From a checkpoint of a small CTC audio transcriber: 12.7M parameters, 7200 steps.
Rows from block 8 of a small CTC audio transcriber, named by matrix and row number. Rows with one number within an expert belong to one neuron, the router's apart. Each number is 500 + 50 x the weight over its row's rms, rounded and kept within 0 to 999. All counts start at 0. Numbers have three digits each.
Before each expert's rows are labels from the 100 clips, of 14976, where the router gives the expert most weight on average: "strongest on" is what is common among them. Only what is clearly more common there than usual is listed. The data: read English sentences (LibriTTS-R). In brackets: how many of the 100.
# router: router (model.blocks.8.mlp.router.weight, 8x256), inputs 128-255
# gate: expert gate (model.blocks.8.mlp.gate, 8x128x256), inputs 128-255
# up: expert up (model.blocks.8.mlp.up, 8x128x256), inputs 128-255
# down: expert down (model.blocks.8.mlp.down, 8x256x128, transposed), outputs 128-255

# expert 2
strongest on: voice: female (83)
router.2:563484571444514617432458478491469425545458466489541456463458533438406510484536517556519517496546423532590531516403448530418541498494460550493549445463532526470584525465505565417551618472489462543494548524430483472436540546469540479507429586533447511438408425495393434489419405503512462502556425444506429539553497390610482545496563490415418530433511474532519486466487496483462451521532
gate.0:483558559607484456496564453531397460542516641512527546524485568420488470548486499478526432537618454519506519575546564499541457572574482475570481511521510575485645508595407449463541443564524515482492528528438457431469586571440495544486554513578469522547525513468538456461508487514534521501519511514518532452509377524442528514507513457502617454467512470531478528461467503462461430510554
up.0:514494475435540522544430549509547438501459479547563416425481525572507471449487407402509482452545431515525582553448581531461565478516401634557535418473473508603441448602475538508506430635441512452556516488528508511436483492469533481498471553421510578509429517431473528446484455427454460436569433528540457442524479511437492513478500530489526446528445415467515560479543420497588547499450
down.0:470510481470528539552509397514392467607422470525433450540540451487463537404558497559523448489519493529528477454488528543507538532476419505506463595490520511541370500508508469517434582510551358461616535562481458468501382546442446520424542606531543513470545472476454470537548420418470530554490508503539494498509416489515449580479440470507440537527446511421506462489462509516557539375427
gate.1:456404453533421583620467461552510465463538425376543469469426476449638556492495441457428473533440502426463541510390416451491504516471482608554506488514542516448485376535431490487578508504569481460522473554481513500447456448530482496579496480485462540465490524534605520515517458440444482521482437394542496450603470510495471517611433434495585576540523441500462541558456504472562488439471
up.1:502503434494576484486403506498528444484512454427443434499526491540448461484566497507505511595455471505601503447505533493436559467555543480517478471458459446496604487542506563497475415539484579440471411506516568491440476485523433529460432442606548555587502474473421468446543473449446468448507567600488488539427473461468568476493389491580466394545454495504542430509446462510620533513504
down.1:575511437478461474509529426498522530537472547473450436508466584477534564516536499473572497431481439464433555546519545602549552491489550480587508598467488480580490480511515492558479528567407453572458466537501545509550543447497466481491536539550474434464483545496445444431472444431536496479488491522518477586506526470585475455492566387438535532544575494475445614516450465521427413525437
gate.2:538502485425464531507567519491619585522575431472575525481473520415563507447558469556502509536565485550557512445505532552431535506455490521432526452465390544509454621490466491473424475470444527576592453398491508472524562452534462600550552524449495461570495511490473478570562551511526524482543454540551519579488509440600463432496451517381482487505529493491507502508579441413470409465464
up.2:446554471528545646512435468471487531503478511507486425575524551515479484578463503454565464489527497611552486484497491557461612467514560505470531516474525455470510492593502546492389496523590511503484418565481554461503554537477547502525512470446433481540512445486465548502521498512486597405555425436487464559538567503544564568479413510545514558437539449416503457484599560538533413476580
down.2:431571555542510367523470474462505480524522534458460604471483524494456410579577557503582513410524471484418414457520515549557492518539559416476542494508457410497493379525470516544533503516550492484521503512582537545513448632535438596529560498516444461429538476437483554464549460489420545503521563541481493558471420405528489570469444466564488499588498543495399496590450539426554418508475
gate.3:442547619477525524539552494538576436614543490531463555493556475572479594533481493461473421422492388523495508546525469541464533491501493455501501493499445503569526602497391442502438450476520455578528492539490498458482589533498509452533494460486461489516535516535425511483506516537456601507509529592529431612459475599469600510493528414525541524583451594399490462487517486551527450451472
up.3:558483511479571443406462455516523495562493529557481500629619537541474445462493607586535467626504560523543523549411550541489507509521500528562532484501525476539426559403554475458584570466416508511593433461522450487527510531542565497552542449531595513540560471473517504528479542476460539461526492525484485518460482588466501332559531481561568478473502399369456464487449508489506526538460
down.3:610399396550469472567492564506527522499565586466428528509463468409496511498535457441534485471568536408516413515494495524442471524587470517440464439579463497510457542499450471537539505515548412485522545427453480478451465546433476509563514469540427485447504463511480507519590392468570494585483497482470409496537523475466561480531558511486536442481445394565488468606501555467507465459488
gate.4:544542487581520457456432442524478459521596504592511517560450458524510457506498511597473561508566501559524619399444493507533441514465466498516509543537474451463433619466553461401467471479528508397483429468433491485580540461522450557551445553491594493558421500495532589495426535502527565521479520522537534464412459454582440529509541540474535514463542471532522442585545554441515488554444
up.4:496476460525546500415569434442494421553510560411515486552518533514558460474621462590486463475488532464510546491531561568474544515387496476533524480465470450548533503517467420496488539583482521423472451544453528558470483569429434490440524520496514447499617485526420573601454558553529538556480560529498418398512570503535438412512522558448530497499438471489491477480556578526486529582540
down.4:480534439419538393456470525555545561606589570493455584481548568366429460482437492497526476456677472549472483471508478474530530509488486587519588462487481520451484477522470548547480458458471495534474463448564494500601558586512465393445436468567546456525483517514477498475524557546538524495519578435494487568583483504572428411509434565549423548430404491471423496515469531562468399506496

# expert 1
strongest on: the word "you" (44)
router.1:536494532472452478480499548504439450552537538569514487534515574567588516548439490522556532507531559558521443437473457449506452570498460444435522564535483511454546562585528468499475547488499502473478575470442565496487509448575492597474441485505535495530635471500467484470573522410572534571394463548452483518434486462425460600494442448389591524542422472519507493524559527590527538555526
gate.0:457404555533468494477541543570442458584582501441468528522578505524525433544560560642515496506512534493362490397482619475533522486577552431552427471537546462529539445481512528513485534507470493523487545493587497499489568568517457447506555499548473466549529507410519472526392483556496567509505448458580426497482530426513550507428590475429538546580554499474593454531554475532500491505477
up.0:487551498545485425535579489516499470567535494472495580536526553444497520567565531484461468505520433496433447456521505493502588476546600487578466520466537536539440438470522522562498447475462454524453472583517527478457463601490432491563529501522558595496460560417514526537458602588502480514501518481483546438438606485560506546492548446474456486515525447421579472460566482447549451600411
down.0:556386390446453520458424489470463541535540521484562496460438528474459530418584544545455618556367524390413547546490496545436515472452495471562495493480453544452468430532554432521541556558486405431465531538471502496516538514491507542450464445521578495570563495460482530481509517557498575474425555543504544565442543538529547491546469535401499545500512547546501439474501426484524540512491
gate.1:456457449511508565537494489567450463447523506526516496523542487478505544514478542421566534552508535486523415520542488472552471401618521376462488464493465490463498546378582551435427459488474466430491498495466517497475531525578489478451526496551483536485464469512496547392463597551439472502586524419483433542480421514567509500546517546396478419345517537629488454424529437477517485523371
up.1:491548560487497470509536481538446466404450484449401395468491468473457447445517573459480603468531404517499476561543502499476583530566501446498458423525578368496489519475509454574554516502550513396547500442472465541445540410457547598432442549541474511529505406450510587421654538496601475430523482456547446449424509506404443511419473515525542487503513561562476481500511528545475474518457
down.1:545518416454540501535506549551480464517542428486521524469552471549491399468494547512484464474409539522536477516513531404510499425497527499517472565473558541502465500519503490485461492493510590525473488404503444469545453485462466422550498480473493556464511432427457506599567504545455428618598408536535462471486411486483427542536495498551503492472456463484510387458531556400463555588459
gate.2:485550527483464444498479456416467538529443605514495458490504529423541421484513329574501474435535550545537500564485458432529457478413548530518531491462558495477489520514513551496548492536484581465503543517508512465497493620531480479523389498513498513464521415534465543455545519552526469572523462519450544567468470556598435542505560467478540422480456477543455487511472505560403561515370
up.2:500513495503457497454551425517551417443429462410527427374515485552602542511506533471522493574473475439480577501575476550492501414492417492567532632540414566563512458480569476508549520443548449523587438574471486466446429540517513471465437554521498595527480479553482498568462488509544462412498500482532526567450572494543571610413571452528491496578509450438488463367462450469440538503558
down.2:469498505494541483528430529507482515567516475552544577530585458485569409555552435494584475496432610501572436527486507522531431551495530491388564491622547468503575443488464474562514489551595520483537531441420472437518508545481415587405559497554463424496537536520504570423578551462504426612527474524531552469399479523476485420497495528437505616503540496499497490637530493503598536481460
gate.3:459523561494484413498555484510511558556485596536538513511537522574540482534506514465562453506504501498403419534470566545518592449461496515512546606531457531490497458570518531543584485535506528446493572502554542639462513475528474647440440443504545608605484542481554496506474363481508483523446432470363506531479547532518509611504498467461542450462488457488458543437565473474579526516439
up.3:562461556417531456479521449536496515505558473506472547574501470480471518527474497576533593393512588515510526482483453515508458537509438493461507441458577477589522531546520518562427474556524496637476468466571518509555515572501472320542540548498534387410514448495535494557490508541442472528502460525483475464427541510472536529434598483552580496578497467463560498489533460455460526497457
down.3:436526500560582555584549586459491534448416404465518419559453437492473442495436451424499584484498511543493419547462459417567493539493502565583429488563575533463473500492530459499588474431465429431546456558571442558541534463668411552547502540615519538491384439513611496497438498514542494551439560520524570493436461503549511451514426481528458477538447464527489550518520483425470543472494
gate.4:510449463482482435523528384591464343549415521507463457429550466443469549451474441563637504489577487579549592560538449519582475509624474516500484473487464531474466494353596464476543396539549470514514507494489446470550444477484550499606548485403489496498482486513411513541461513531484529584562513604441428509525518513458586508416532597530533520520570457520442498513529356534549628505498
up.4:563558518540497494495477427516478438517523451455438489450483520549493474428554495481556477366525392582547508476521502494505468417589537486464430463597505398479553551476473520387374577446479573507557527452555511416446532503502496528496579491463600510463435509544413571522472447545469581468452447461568350498509533428479456474469490532458366458574428552491544436446537553469536596504634
down.4:576482399448420429495491453529543522555458551552389480452468476511527525472559471516469585494524459540412415493486570443652454492444454490545555511420518506547437541485552524403504501423496433496545481513407502454525541391495469473407480439558464510566505480410492498530466514472426564401498453549568531523530415497591539588546526509532464482404503514472530511527464387519452453476539

# expert 4
strongest on: the word "i" (43)
router.4:438486525467467509483544491503474482581488459429610533546462482568527561474553546576460442440589446397436528511494531507423501586569486480531534439493500484513551535444470412508498465504487501441479546445422520548506375499539509410486470516517531538429511496472459551467439432475478465583515392514443477476552494509556602456407500538486595477511579653513545526528476517511435472437485
gate.0:490538598554584455499430449515567491449554547518469510563376497557369552416529506479436482539464605482496532530540558492586429527542502451499512519529504446517505460496516524436459412585483425464589539488544577527540489512439464505429546460379450524490451432491464475574517463604513449521489454523487460523531558555412541520550511503490550578524506603421591425494618510409444543471532
up.0:457475563540476465564501527515417523613505546488493438505426492576451494415520489535507537511559464459450494407471490421557507558505580549529503478433385533504572517501513508430536428459566380525546468544344503563592497481466570473441456462504562544468548485488534464504531495500580498450517394530498502380541564469468505483529465473498517569493433533417563470523510455481532444495540
down.0:515467468385470506461539493482610462464490473479396341521555482539472489490521458506477490460569456446486436448486511527574459524531532445551553509500428501471526516478433572424483510490552451511412553457547544462446468506510494601426572506516536475501461577474525511501543523443444504429488520528532440431509386449568562519502474535486510432542575431470454422533582512406539531533453
gate.1:560453440552503419473567537537513549492465475477566571505497460553520504452574401451438489454426542491480523487439551400428475490512466422492427436482449547492446549505482507508450425496483470512570559446518535568513491548519521464465634368472590470495602545402442545532469474503452468522609512423556526535498494532530511437415456513488531447481496476442495438516459578549527558488514
up.1:487565533513500390517440498507424431545466529563461499577544511472472443534462550613528508421530549481445456564428469527566483586448528511445544525487541499400528418556594442520507495524478505483474459494507540504468450474542423506455547489419576342505479498496610580396480502460486516518413535447509515485493476485484475535539510559564435498477577540531516494494556550541480512469560
down.1:536513497560552496459558491416520472490416494541533523460525513460566512458560515589445492435545595494463495467446492508466566549516514424453493534466534449471528420517469418601504554489429532387532521530489426470532474480452546431547480456547510483448446585473415519544554476484396532677492442541411440530541500493531511511437528424499447439531471494461465412516494554556422537498499
gate.2:565584543458515419454476545461582602519537494556476535506532495387399571520431472565524504547417462515426456563474571529530516500488514504484525511409428550559522451465431446512441493508410455530473474481444407530527495468627518408501524573453587523538487439555598397449474506517505626512482479542471614531514560497482535495480505546439518546455547495503454459389555518500524464594429
up.2:482577569539489481349570516477564542408533461463518510490541398479498504545484493596496574516525489546507522401517506563458540479456502472506549510498447499467509440565525517543488492495449481512495601537541441469557628542488553566377475507570535490465436575357433478570487559476530559525454585509484538485512620529423535593512471473577485540487530487449554474488553487519403496536501
down.2:447500491512443438527461513486461522571546523459503512470508569598540400508419374417454518506433491533557504520518462511506489495533519420601423515526488513496506513490509533583468475496473536466435520459550446490428535413593563536481589545476497451396465461489460470528508517355451518572397502402482483478598546454513473429509479562531508428521555529577586506499514440470498537589434
gate.3:461576470567486493560553536558568485446517587464520521507531484542530509546406508522422578545514532473461531564576535548527467497536490497526447484471627354381602512434449421521483446488430353491502443418549494465526423431473488558464528494459481463517561546449446557544518465547503498538468487511473478570550564477496522467496478509560488462482498448448514435584479401549504541540568
up.3:517488461481463442576478487562504495570480386588581482562426499428480472504561532575490507532441459446527449515522507533434494459583555536456513550514501510515350406597376518464489465507502538450495545519520515509586482488473455583439407495517526553436537456440493465491508482488489481447373499443561456518484457511549521543494623469586410503504488504529494541558555583504395524481556
down.3:492534432478533443538448461538474521506403454440466610513496534500466538472454452608568500511507610463548485528543419486518520512481501486555515566442506388515489400541522459492594505501507584519486411469520480462460512644495439520518477504495543453479470485580506473486416447490406466455422490421516538518524526397483598540538461489474564460462523595559503552461487451437580605559467
gate.4:552516493530541465416561504460570573484436482510540428574489436464513430463466562483501540365500478605555464455495523550477509500435401515501362490412468493489441446522498541594639469487514520495546431572458427539519476540410524541415479536513474517492468455522534600516555472563496513490537490557479547538469385606424460490510455464477469488506523534484496444451449507516495514558515
up.4:546531570478394476581450480457469533570470519440506550448554473517555502545530489519449451557532549494420471456474429503435488513509521528520492551530465449479438414553521438443522522522561507509588422498511406531509589468523394473547508545437521437500473522449526558523591584534478486475472524570461502439521413513509476425567479554550571485464555565552480413400543399442486524507475
down.4:536490470503482538550462562528493546467532561574586466529519488476459493541505532472378503493482474524533459452440351491490491473419427504547490464535515522486506496490541466536527551561470513471475503379561489493490482453513528566568541537436532439545493525496488458461485423616534449421472494536537502441467497483451520471618507467527441603475467531571497489564497446547525557479550