Weights of a small CTC audio transcriber.
Training: adamw at rate 0.0012, batches of 128.
Rows from expert 0 of block 9, named by matrix and row number. Rows with one number belong to one neuron. Each number is 500 + 50 x the weight over its row's rms, rounded and kept within 0 to 999. All counts start at 0. Numbers have three digits each. After the name is the row's rms in percent of the matrix's.
# gate: expert gate (model.blocks.9.mlp.gate, 8x128x256), inputs 0-127
# up: expert up (model.blocks.9.mlp.up, 8x128x256), inputs 0-127
# down: expert down (model.blocks.9.mlp.down, 8x256x128, transposed), outputs 0-127
gate.65 098:477457562501526417456419479565501485490548509498500593403506536466484529445480461505472450427538495453606484469519459483525456522547528379500527568503564515512473566394526499509549497544475580491481482437436465480554526492419542473505572453480565461497493362606471484486429412495436518595564420494502455485499444467463536460490559458599604490561460511458434572447504524500548472548415
gate.66 108:381462545399430636427521511567466428586507435529479485389432495473505496483491466561505405504545472534460437441516453513508460428575543538516539552502561498513497524415519457494583498579522538456386492440496546522514468591505551549526516475452518522557487407444600497472534492442473536536532440401456472483514448503570576442540483479459574517469478553489462436471557450456508488548559
gate.67 097:453431505426456533493493460477485496469575578525582380406454447499571515501524516519556443463548563429536444512601478484519519503530464454516537435517510443574576493419442494409561389563411508511519564429456473452482555449486567517546649468487545506495541391396393590539479582490476546492513428514489469431453504518455471536501539448460452400485547467541526519475563586514587445548509
gate.68 093:511506570442529417492539597458569506450539490515561483488515485495537498559493562379495571498493483503586453489491436569548482503596460487486439532545412483473554441514503457504474592454452407424484499521395485467490593538520527495461523507472501458528468514396573538562469517535484506510497536432507407487551495453588389504476448567476427503417491484518573536474525446450502461461497
gate.69 106:448479515488489543544456529485489485561440487460555506553462530523537493470414485516575509488514459535455456551521511503475482462452557543453473402606497562495540535562473526511469495511485485547486469617499580558395439438455462546427519484492489515497495481690469383541533550514494452528514432615448492481551425467484463455415537622440479482500492591491435470535545534574510474327489
gate.70 094:479514450580564457544497599514576485468476483415525550556397460481539527483479440548425488575392489455497455499493516482492540501519500537512511454505515449471592519439556456444486562554488519408542487553550546479423553460488534604499526589521545501506513456562474530430474462487567423532522593480441560461487503500471438487464451378501405610546575545538544617512495474541498540508461
gate.71 099:569516422494481406465520552494478505462566594479501526471496498537485516506545421638457568472502576492604530445507472476494451542437536386463539478504482471472529532513514569366590455500518428510430472473578543497439535415519526471495476446452412523452525488545576535511515410548501535456540629477531535438547489517492428525543507536418550459523480526501544543496505591500577483495502
gate.72 103:512480438566496553440504531421439508611436515542506495486459511565487542440426487487422467547477429488487528522582521545458404486437538485488494526463517486559501512383552475564600542509564542539494575506555421513450515513448484533567438512454490539560432490543525416483432481521481622425463386539469482515447366503602498507525520438537563417493485575501478481523587446527653512482566
gate.73 101:495665479592435495487475523501488512417436497447432499552558523517522521532474563483526511502501483551435473584408601572565487469451456528413524495498504631458409550531551491531475455476504480468542488470459527624541490473557579562461490470587587448508509467347395589479422505495563496474498498467573563448476454458505562444467567559374479570473545515503371468485549509492474488515537
gate.74 107:398509559626490479488468536429520541385472524511510555533536516592504500529500486521483530554479527521425509548462492563510548449443471524522581507493530497494513437606514453444365421509487429478512439490476504431527565513473514413529476355480455538545492529582521457448575535528578463543484471493570558517486489555396595411484502517500501419572551523554496500532561551531509482524445
gate.75 101:456526458556530517541497575530477483441474529397540475447429523540552398563523416470557417405570438489505580569448435517487478379436453498545437533595444563533553536473421515602489401459468429556515543451322517468559475523509635591539439478520506461492510519509406502536529533543455454434505524502526439572501418511506544521572527604477462489519492512570477567515523519512566522561556
gate.76 098:487546441505487505536489556466439498463549557532503486527466449445473587593613556404530552579533411443532412496519534517445440494447439488492438520505529525516588546529524441564609420512486436586501494589462497455462526501476525533507461477508530528454490528477380479487470511455483510504504516437551377566597451523454527561575478479521473536406445515546454448519346497475527418498534
gate.77 096:518511539453498557533458594469453532505491539554482542509483512482492525596497558509462501475532495422483526544477507470489404466486378579525438479473592572440444513584543469484537514503528523469557475582504578528527405453598609563466502559498403500530489562503482456464567488589570496505492446466409483456579516488569444536517439590466452475516477453554534515452463490507515541537475
gate.78 104:683544585507554538545538471517398435561528507500477535529481511522491507521444553449501487481573554404533605493569429505528493527523483507425482452522444455371506479574500503456490536504499452461555592488462474486482477547523489579492527553455466497509522509511563577447575424561524386469516584529525571412575480489522571616466481490563489533466490515556425486459545500551561468516552
gate.79 096:470421540549495545483533474516469500510456496580582500569625495487552619565506564578617518452495512540537537543452439552507451478485477594455518568486420522497510504575481524471457420402494542439495491393499531480445448484522469455545471463506509491511561442483488429528597538518540475548505417457565553466496519559496480499494482523573489541540464591475491416545536475427521494540367
gate.80 107:518488510530474506561491537493557465483511491503539539461566539455435448436519461489533446536478549561465470488435516597469480527430593516525444481486532598557495501489471466539459510508464523407561436477497417456515500451430524562453437482435511425542512524571466362528526446589526548559509517515606545523409495517450503487499522549544487446471521440435492480582505567592488480391477
up.65 102:501575535434492538532552501516580553416487565566546571522557564443518357473546501514450514505520565507477510593436548509520522513472465520547505522392477518491468494496520452439517572491476430457473546481577505495475469519562448388508373555381490466506447521438469379481488477527540535487495488509525672496578536445548476545552467389521517497445483473409436545575468507464548406494505
up.66 105:414448507529477491434548441543545453530497452521496493498385423473541589548490538478458486421481457447491445552533454543557504467624467484456608459508533482478566508452564528466505449478500415455553537446507442579517551494529522552514521493542484484581476456477528526498430594528431495464558510452535403405488375492514598491535561415546510495472528539508527533499494464539561479518499
up.67 098:483595473444429594465528478445488415485489568478504556482454588575566468462574532486441557420521477516546531588498438515479492579480526456513500572414480494506576522524582454490500441567525426520541500478580497516471539565454512473601433539528504468563495548432533457587564499577517412557447488481514491560505522523435467597501499455506569506549468453452472460457485523532558481507455
up.68 093:439444514496480465510444449465491457480421560524506499445513573423488516494523575441407426507524616508616458512461522580454542543522530467514429528419580491526462491494568512457551471626461419509506426539478480594479489563495529516540520447506602455481498457538428428463579451526490434403465484506526484370511521529544484498512422497524504488530491489490591558509488527499523422463549
up.69 107:397557483558489563573471589476481495516485451575443442503524596488446516536567484483580503532534517501439469532376585471591484606573576482480489568463583498504579531418602451582487549548460499450563534501453563565529416501553432513493541452457471555524446420547489483453576525530512454527493538498470404392448518442573474479517488544594522468525569515416406551474379495545467519484536
up.70 090:487514491494555469504510495433554539477480447515519550509459482491551500469558508524479462535472480513459395435510511530453501522535436478497469450452569543521512549470608547556604465449561495501504522529606433583516584574510450525602585524399456521510542520512574492603525567557466478513483484440491408474520446535417406489403486380455463477491538584544480534463436474417468445504599
up.71 102:538492597480494520476502511533539448580574402491528492455464516431536536457487543549539398492408430463526395554503497509539481507505435489577502505467372462455518531407463467597478543469439492490455517439502446434557361544421498533458518567489537545607409443460513520505519486516407510483544467475464542514529504454424491510498467485511595462433322553462539518557455500421433489446486
up.72 100:442405481449483386522546438569409559520454448536462519465585558447494505509516476358498559476496450456542542557506597519484517477512430521479497494553524512535483452566544508498508558525466478562469558547501442549509546484542491609552541461484418559426430521370511500461500504475459538428428540491565454440540378605456542546438577531519513552497424458507447434560535399501508555523576
up.73 093:556468490536512489489546514574507493451410522581516468505464471392610512480422550430500496520505563552420468562460564461519479536503497604493527410460459512429454489513511497436527498479586487513483498582517524501550409427488557476475418502578534553517544568513414471462484537581594455532533546515564537488441485430482457427481433608526557570481519477508463539534496455579523615507417
up.74 108:496501536499504493554508446469486449510445522548519486371530483423528465515487487444452504487464505434424523504558537489575525462516471502437421713481604533592542537455513535468561486515429536502484505498447551513516538475469579546455494511477587549483515516494429391603442477501528510579474445425516482502463473479505541543497491514543443519478567525491455464428409564391527428476563
up.75 101:468545584493485415508494547506521484526486501493467447490488472456430565459522496525546514530505428477583520504540533442515448545572489462544439470463564492521440446535505519483496511438447496516577466516474490465436525546534404472491518502526455579544457473482521494505585509410527570487534464549468544506554516560489558482586504464524503550519544541535375435524415526528523378400527
up.76 104:449525493478513424462530474470565483487445447559466475375397506530491515471412430454441420541501468541474541554542493476500491429589506525451457499558519505527549478511474495452486606488470556495524519545458570411603501485526503555495580503528535516426577482552629401524528522451582606545517458501515542374514522462503551566508420479496511528508504455466505594546470537514600555492467
up.77 096:440540466498546439420370507477520496548519486456553529397546422549582548481556487494587437463457456498504446532471429510449444491502472441548551441448490426440559486441500562555553401527549493554444567510569398473477525468601586519548613423567437504434477475595557404440394561536562435486512529543490493478499479492506436444503528525523469457465493498530577421561474477529520508496524
up.78 100:541456530456502480448510520520458422510513541461517560484478511421464572539502535491481492440539525518589350489405575508460467543508478520513490472485493537517557506539457455504459549518452588526493453499443468499504550526439446515490547537512464583453446538514564441478403481486499435528418521433566501477463533500569374506520560490543492539532517439503471567445518468368539473530418
up.79 092:513524486478489586511482490505512488441454485420458548497496543506462460492563423530529457492662531531511559575553428454563500560435536491540447589418556571464440592473477493540614437450436386631394469417466526484434563655594506491491470419496471442476475520493514558351443379459523502534528459489513528589525490529520486541473498504434480522439499565534504519473500436521460434526488
up.80 109:542525498400551491429450514495446441488491521497491436542461441445514501526542525477474600495500449552556495522494534472443511423512379542486459505477488416528501461547492529581466426371506463583485584592490509584556565485498552457528509551519546470463486506518582509542468533472581540475489529540570563492510569524532525501482424515469489526445483441507549418579555406469444511503460
down.65 105:547567455478483465488631505500471579439459524496475385493583463534512515556547573576466595455497451470542496510527474483570445577553455488455522545541448504513489564664515523448526446479524517558438586563577552527507491452528487521492546475472514573492548554478529553401544494473451355495538580536456516469534515512498399570487574514469525522487472462471559552527515502484483479526532
down.66 103:572588444466497560506444532541494465472382447493473465457563520419457509475452512550477466412490402515450480433431551544491543425469519462518431543571535468488563417486441600466460552462482514502504469436532425468489510474429523547551480565480488529501456466525544492506457584512479572621561459537544541541428478499549532533492471444438449420417526562412472440442487578550543452457477
down.67 101:482553519509662493532501461392445502498531442490515471553516440576608470480502467538545545524567502573577498449545523401626514487511527523527584399521496516500396460506509619459483543451520474481453469475456537550476563456573564504495502482521558474367526485495577564456458497414426465419409555470459371433406541564524510468545586414496544558510471513503582538506475436435502529537480
down.68 093:475534401427573502425518490548382546497581510537449551444507518636422446526433351534575601609524447522469513530554480495470534566437502499470480462468478485527547426450523444496489494468502473540561469486439557449411561557525554504510487525451546480551569502439546443433513473480452440490454411518480439494439502516526556428479481483488622572508549465469466492462420510591515494448526
down.69 100:539502552569551471435504551476575476463481491590561485482464519495400465439593506539490503519479472520489506522496559579451511401444429437436462437471514507500494441500503571482510392474586513567467422442499548515415587481461560457464406537485504532446575543507400564426454512516477599483497568564489531494536567526531525479590472520506542442507545582468438565383495445519519483528509
down.70 100:532460469544535478482532433588507515489444477549558551400511578398456449465461554489427500475508476547516447500525450506557536493405417495368520506574461506485496460483458380406508529549514475476566485492428473437479502554462475583475443582490574570509485466572458519630432492510573396446518492614488519541550395471613556570540485516410582450496476492525596461526427459553478534493479
down.71 097:477441544542473522502531500442493478550455463562481581551526575515533407549472551548492471511479587457576580520407520513433447534404483473505496463515612589532458519578564543439595474582585492467494521425541501548512558422501505474560485582510514481422480476499390537543474481491485565492542525441479603549506543457465536573518560485428381627438436553520474522528523485464449527444558
down.72 104:518466432561471487480551447465543468469430533438491388537486398487444513423488581482433535526545578499546505444390517474576445558329515544544458524483567368521519457540424480384477525480564465435444465589466513463466431491418508506545511513496602487533503510429477481418436547437539454597512428470549521509432529550532509514494455534473529542459471482430528590538597552411540529498437
down.73 094:602495497550470520582504531474602526472419529585461518532449556490472513489433506554430570538482376572514474515491520570495520516585472560401521524551493525478583455528521409453550532434491574511404480532517443522526422413510454494525450570436504515438491480500419490520478488538493479492462504493477533510488495417490497434501450499407470488497428549522514534562499559476550554611423
down.74 104:559563538437516517486474540510471501490441439476512560560531480519521505500428522444517525399477495468494486459528469450526562482505516490555425488486523486531527471431481457388473448579583602451532440480512562505488441485562462565504452480544424625494564498515457581479525506465562483544572425492477528551596472508502612599501508437520570476490463533435624603439526615423597457585442
down.75 102:379514437446510443521510510468570514554431463576557554523462510620464444424515441551487426540452492413485533492596522514488492505461454467557481506536574538536519486576573494518518428574479482537485486540499589498374629536517485456460470507559560547525576532587546515539474546550464466491505493538540425565488568489517491416538504445587543442466510500498463532465501554523567461460537
down.76 110:483464459506475611486484531404567490501609577454456480483594472440420537435515464541511568518521497390403540543491522554429490520420523500556638616467492565468517477405532492474548493581510515472540490468497452512441606426481539382480421475468473473619475493519501521536553508501481545545478474501576544483489468493547486520450555472530435572408516413547537464472447503457422517462542
down.77 091:535568412414450501534475495533532538484437433520460492519540492483501488580460502489421478477474530450435477462530491500538540504524467555533506509557560479501511471599556443468551519567534509374524524471543431459547430439510447579519505445541486535549487513398509489432503503428544609499576548569463477478509468463495534470421465473588510477385425546510458542510530485492542457403446
down.78 102:379515430468372482593441439395557501602437484477390524463517516557400495492479452529511441501468504545423485438482439389387456489552534445506431550489525551556494534429536477547614476470509500541465454450521487497501575485571534441490420503515535523460522475563544571460495463506445514496614473510560542499516503449588519598446529509433516529403565522548506520550547541465521507468535
down.79 096:539470524512498523475542512481435516507573532602565345553508488498480426391544509512417569490487468402452491462490524455463542461639542510491449458606520542436471409513527526484518535468499478415443534555479445555443592497465449477529503474437549449556446495508585478590568507592480642480506511496419474507568594425538468471472595504508509477425531521492499445545457478488467506520471
down.80 108:436436563560570507483520553531511453473489562514505569537590490411544464485493575549570480476480607525531490442511511502458406514481591551571466478497513453477498503458468561448499641468552462462610472552541484466445475544417507503511471403431483476569521433559486486477523437510527521511497554502490412508493530488464468519502480463506442488476531578525452537478504543559577487473483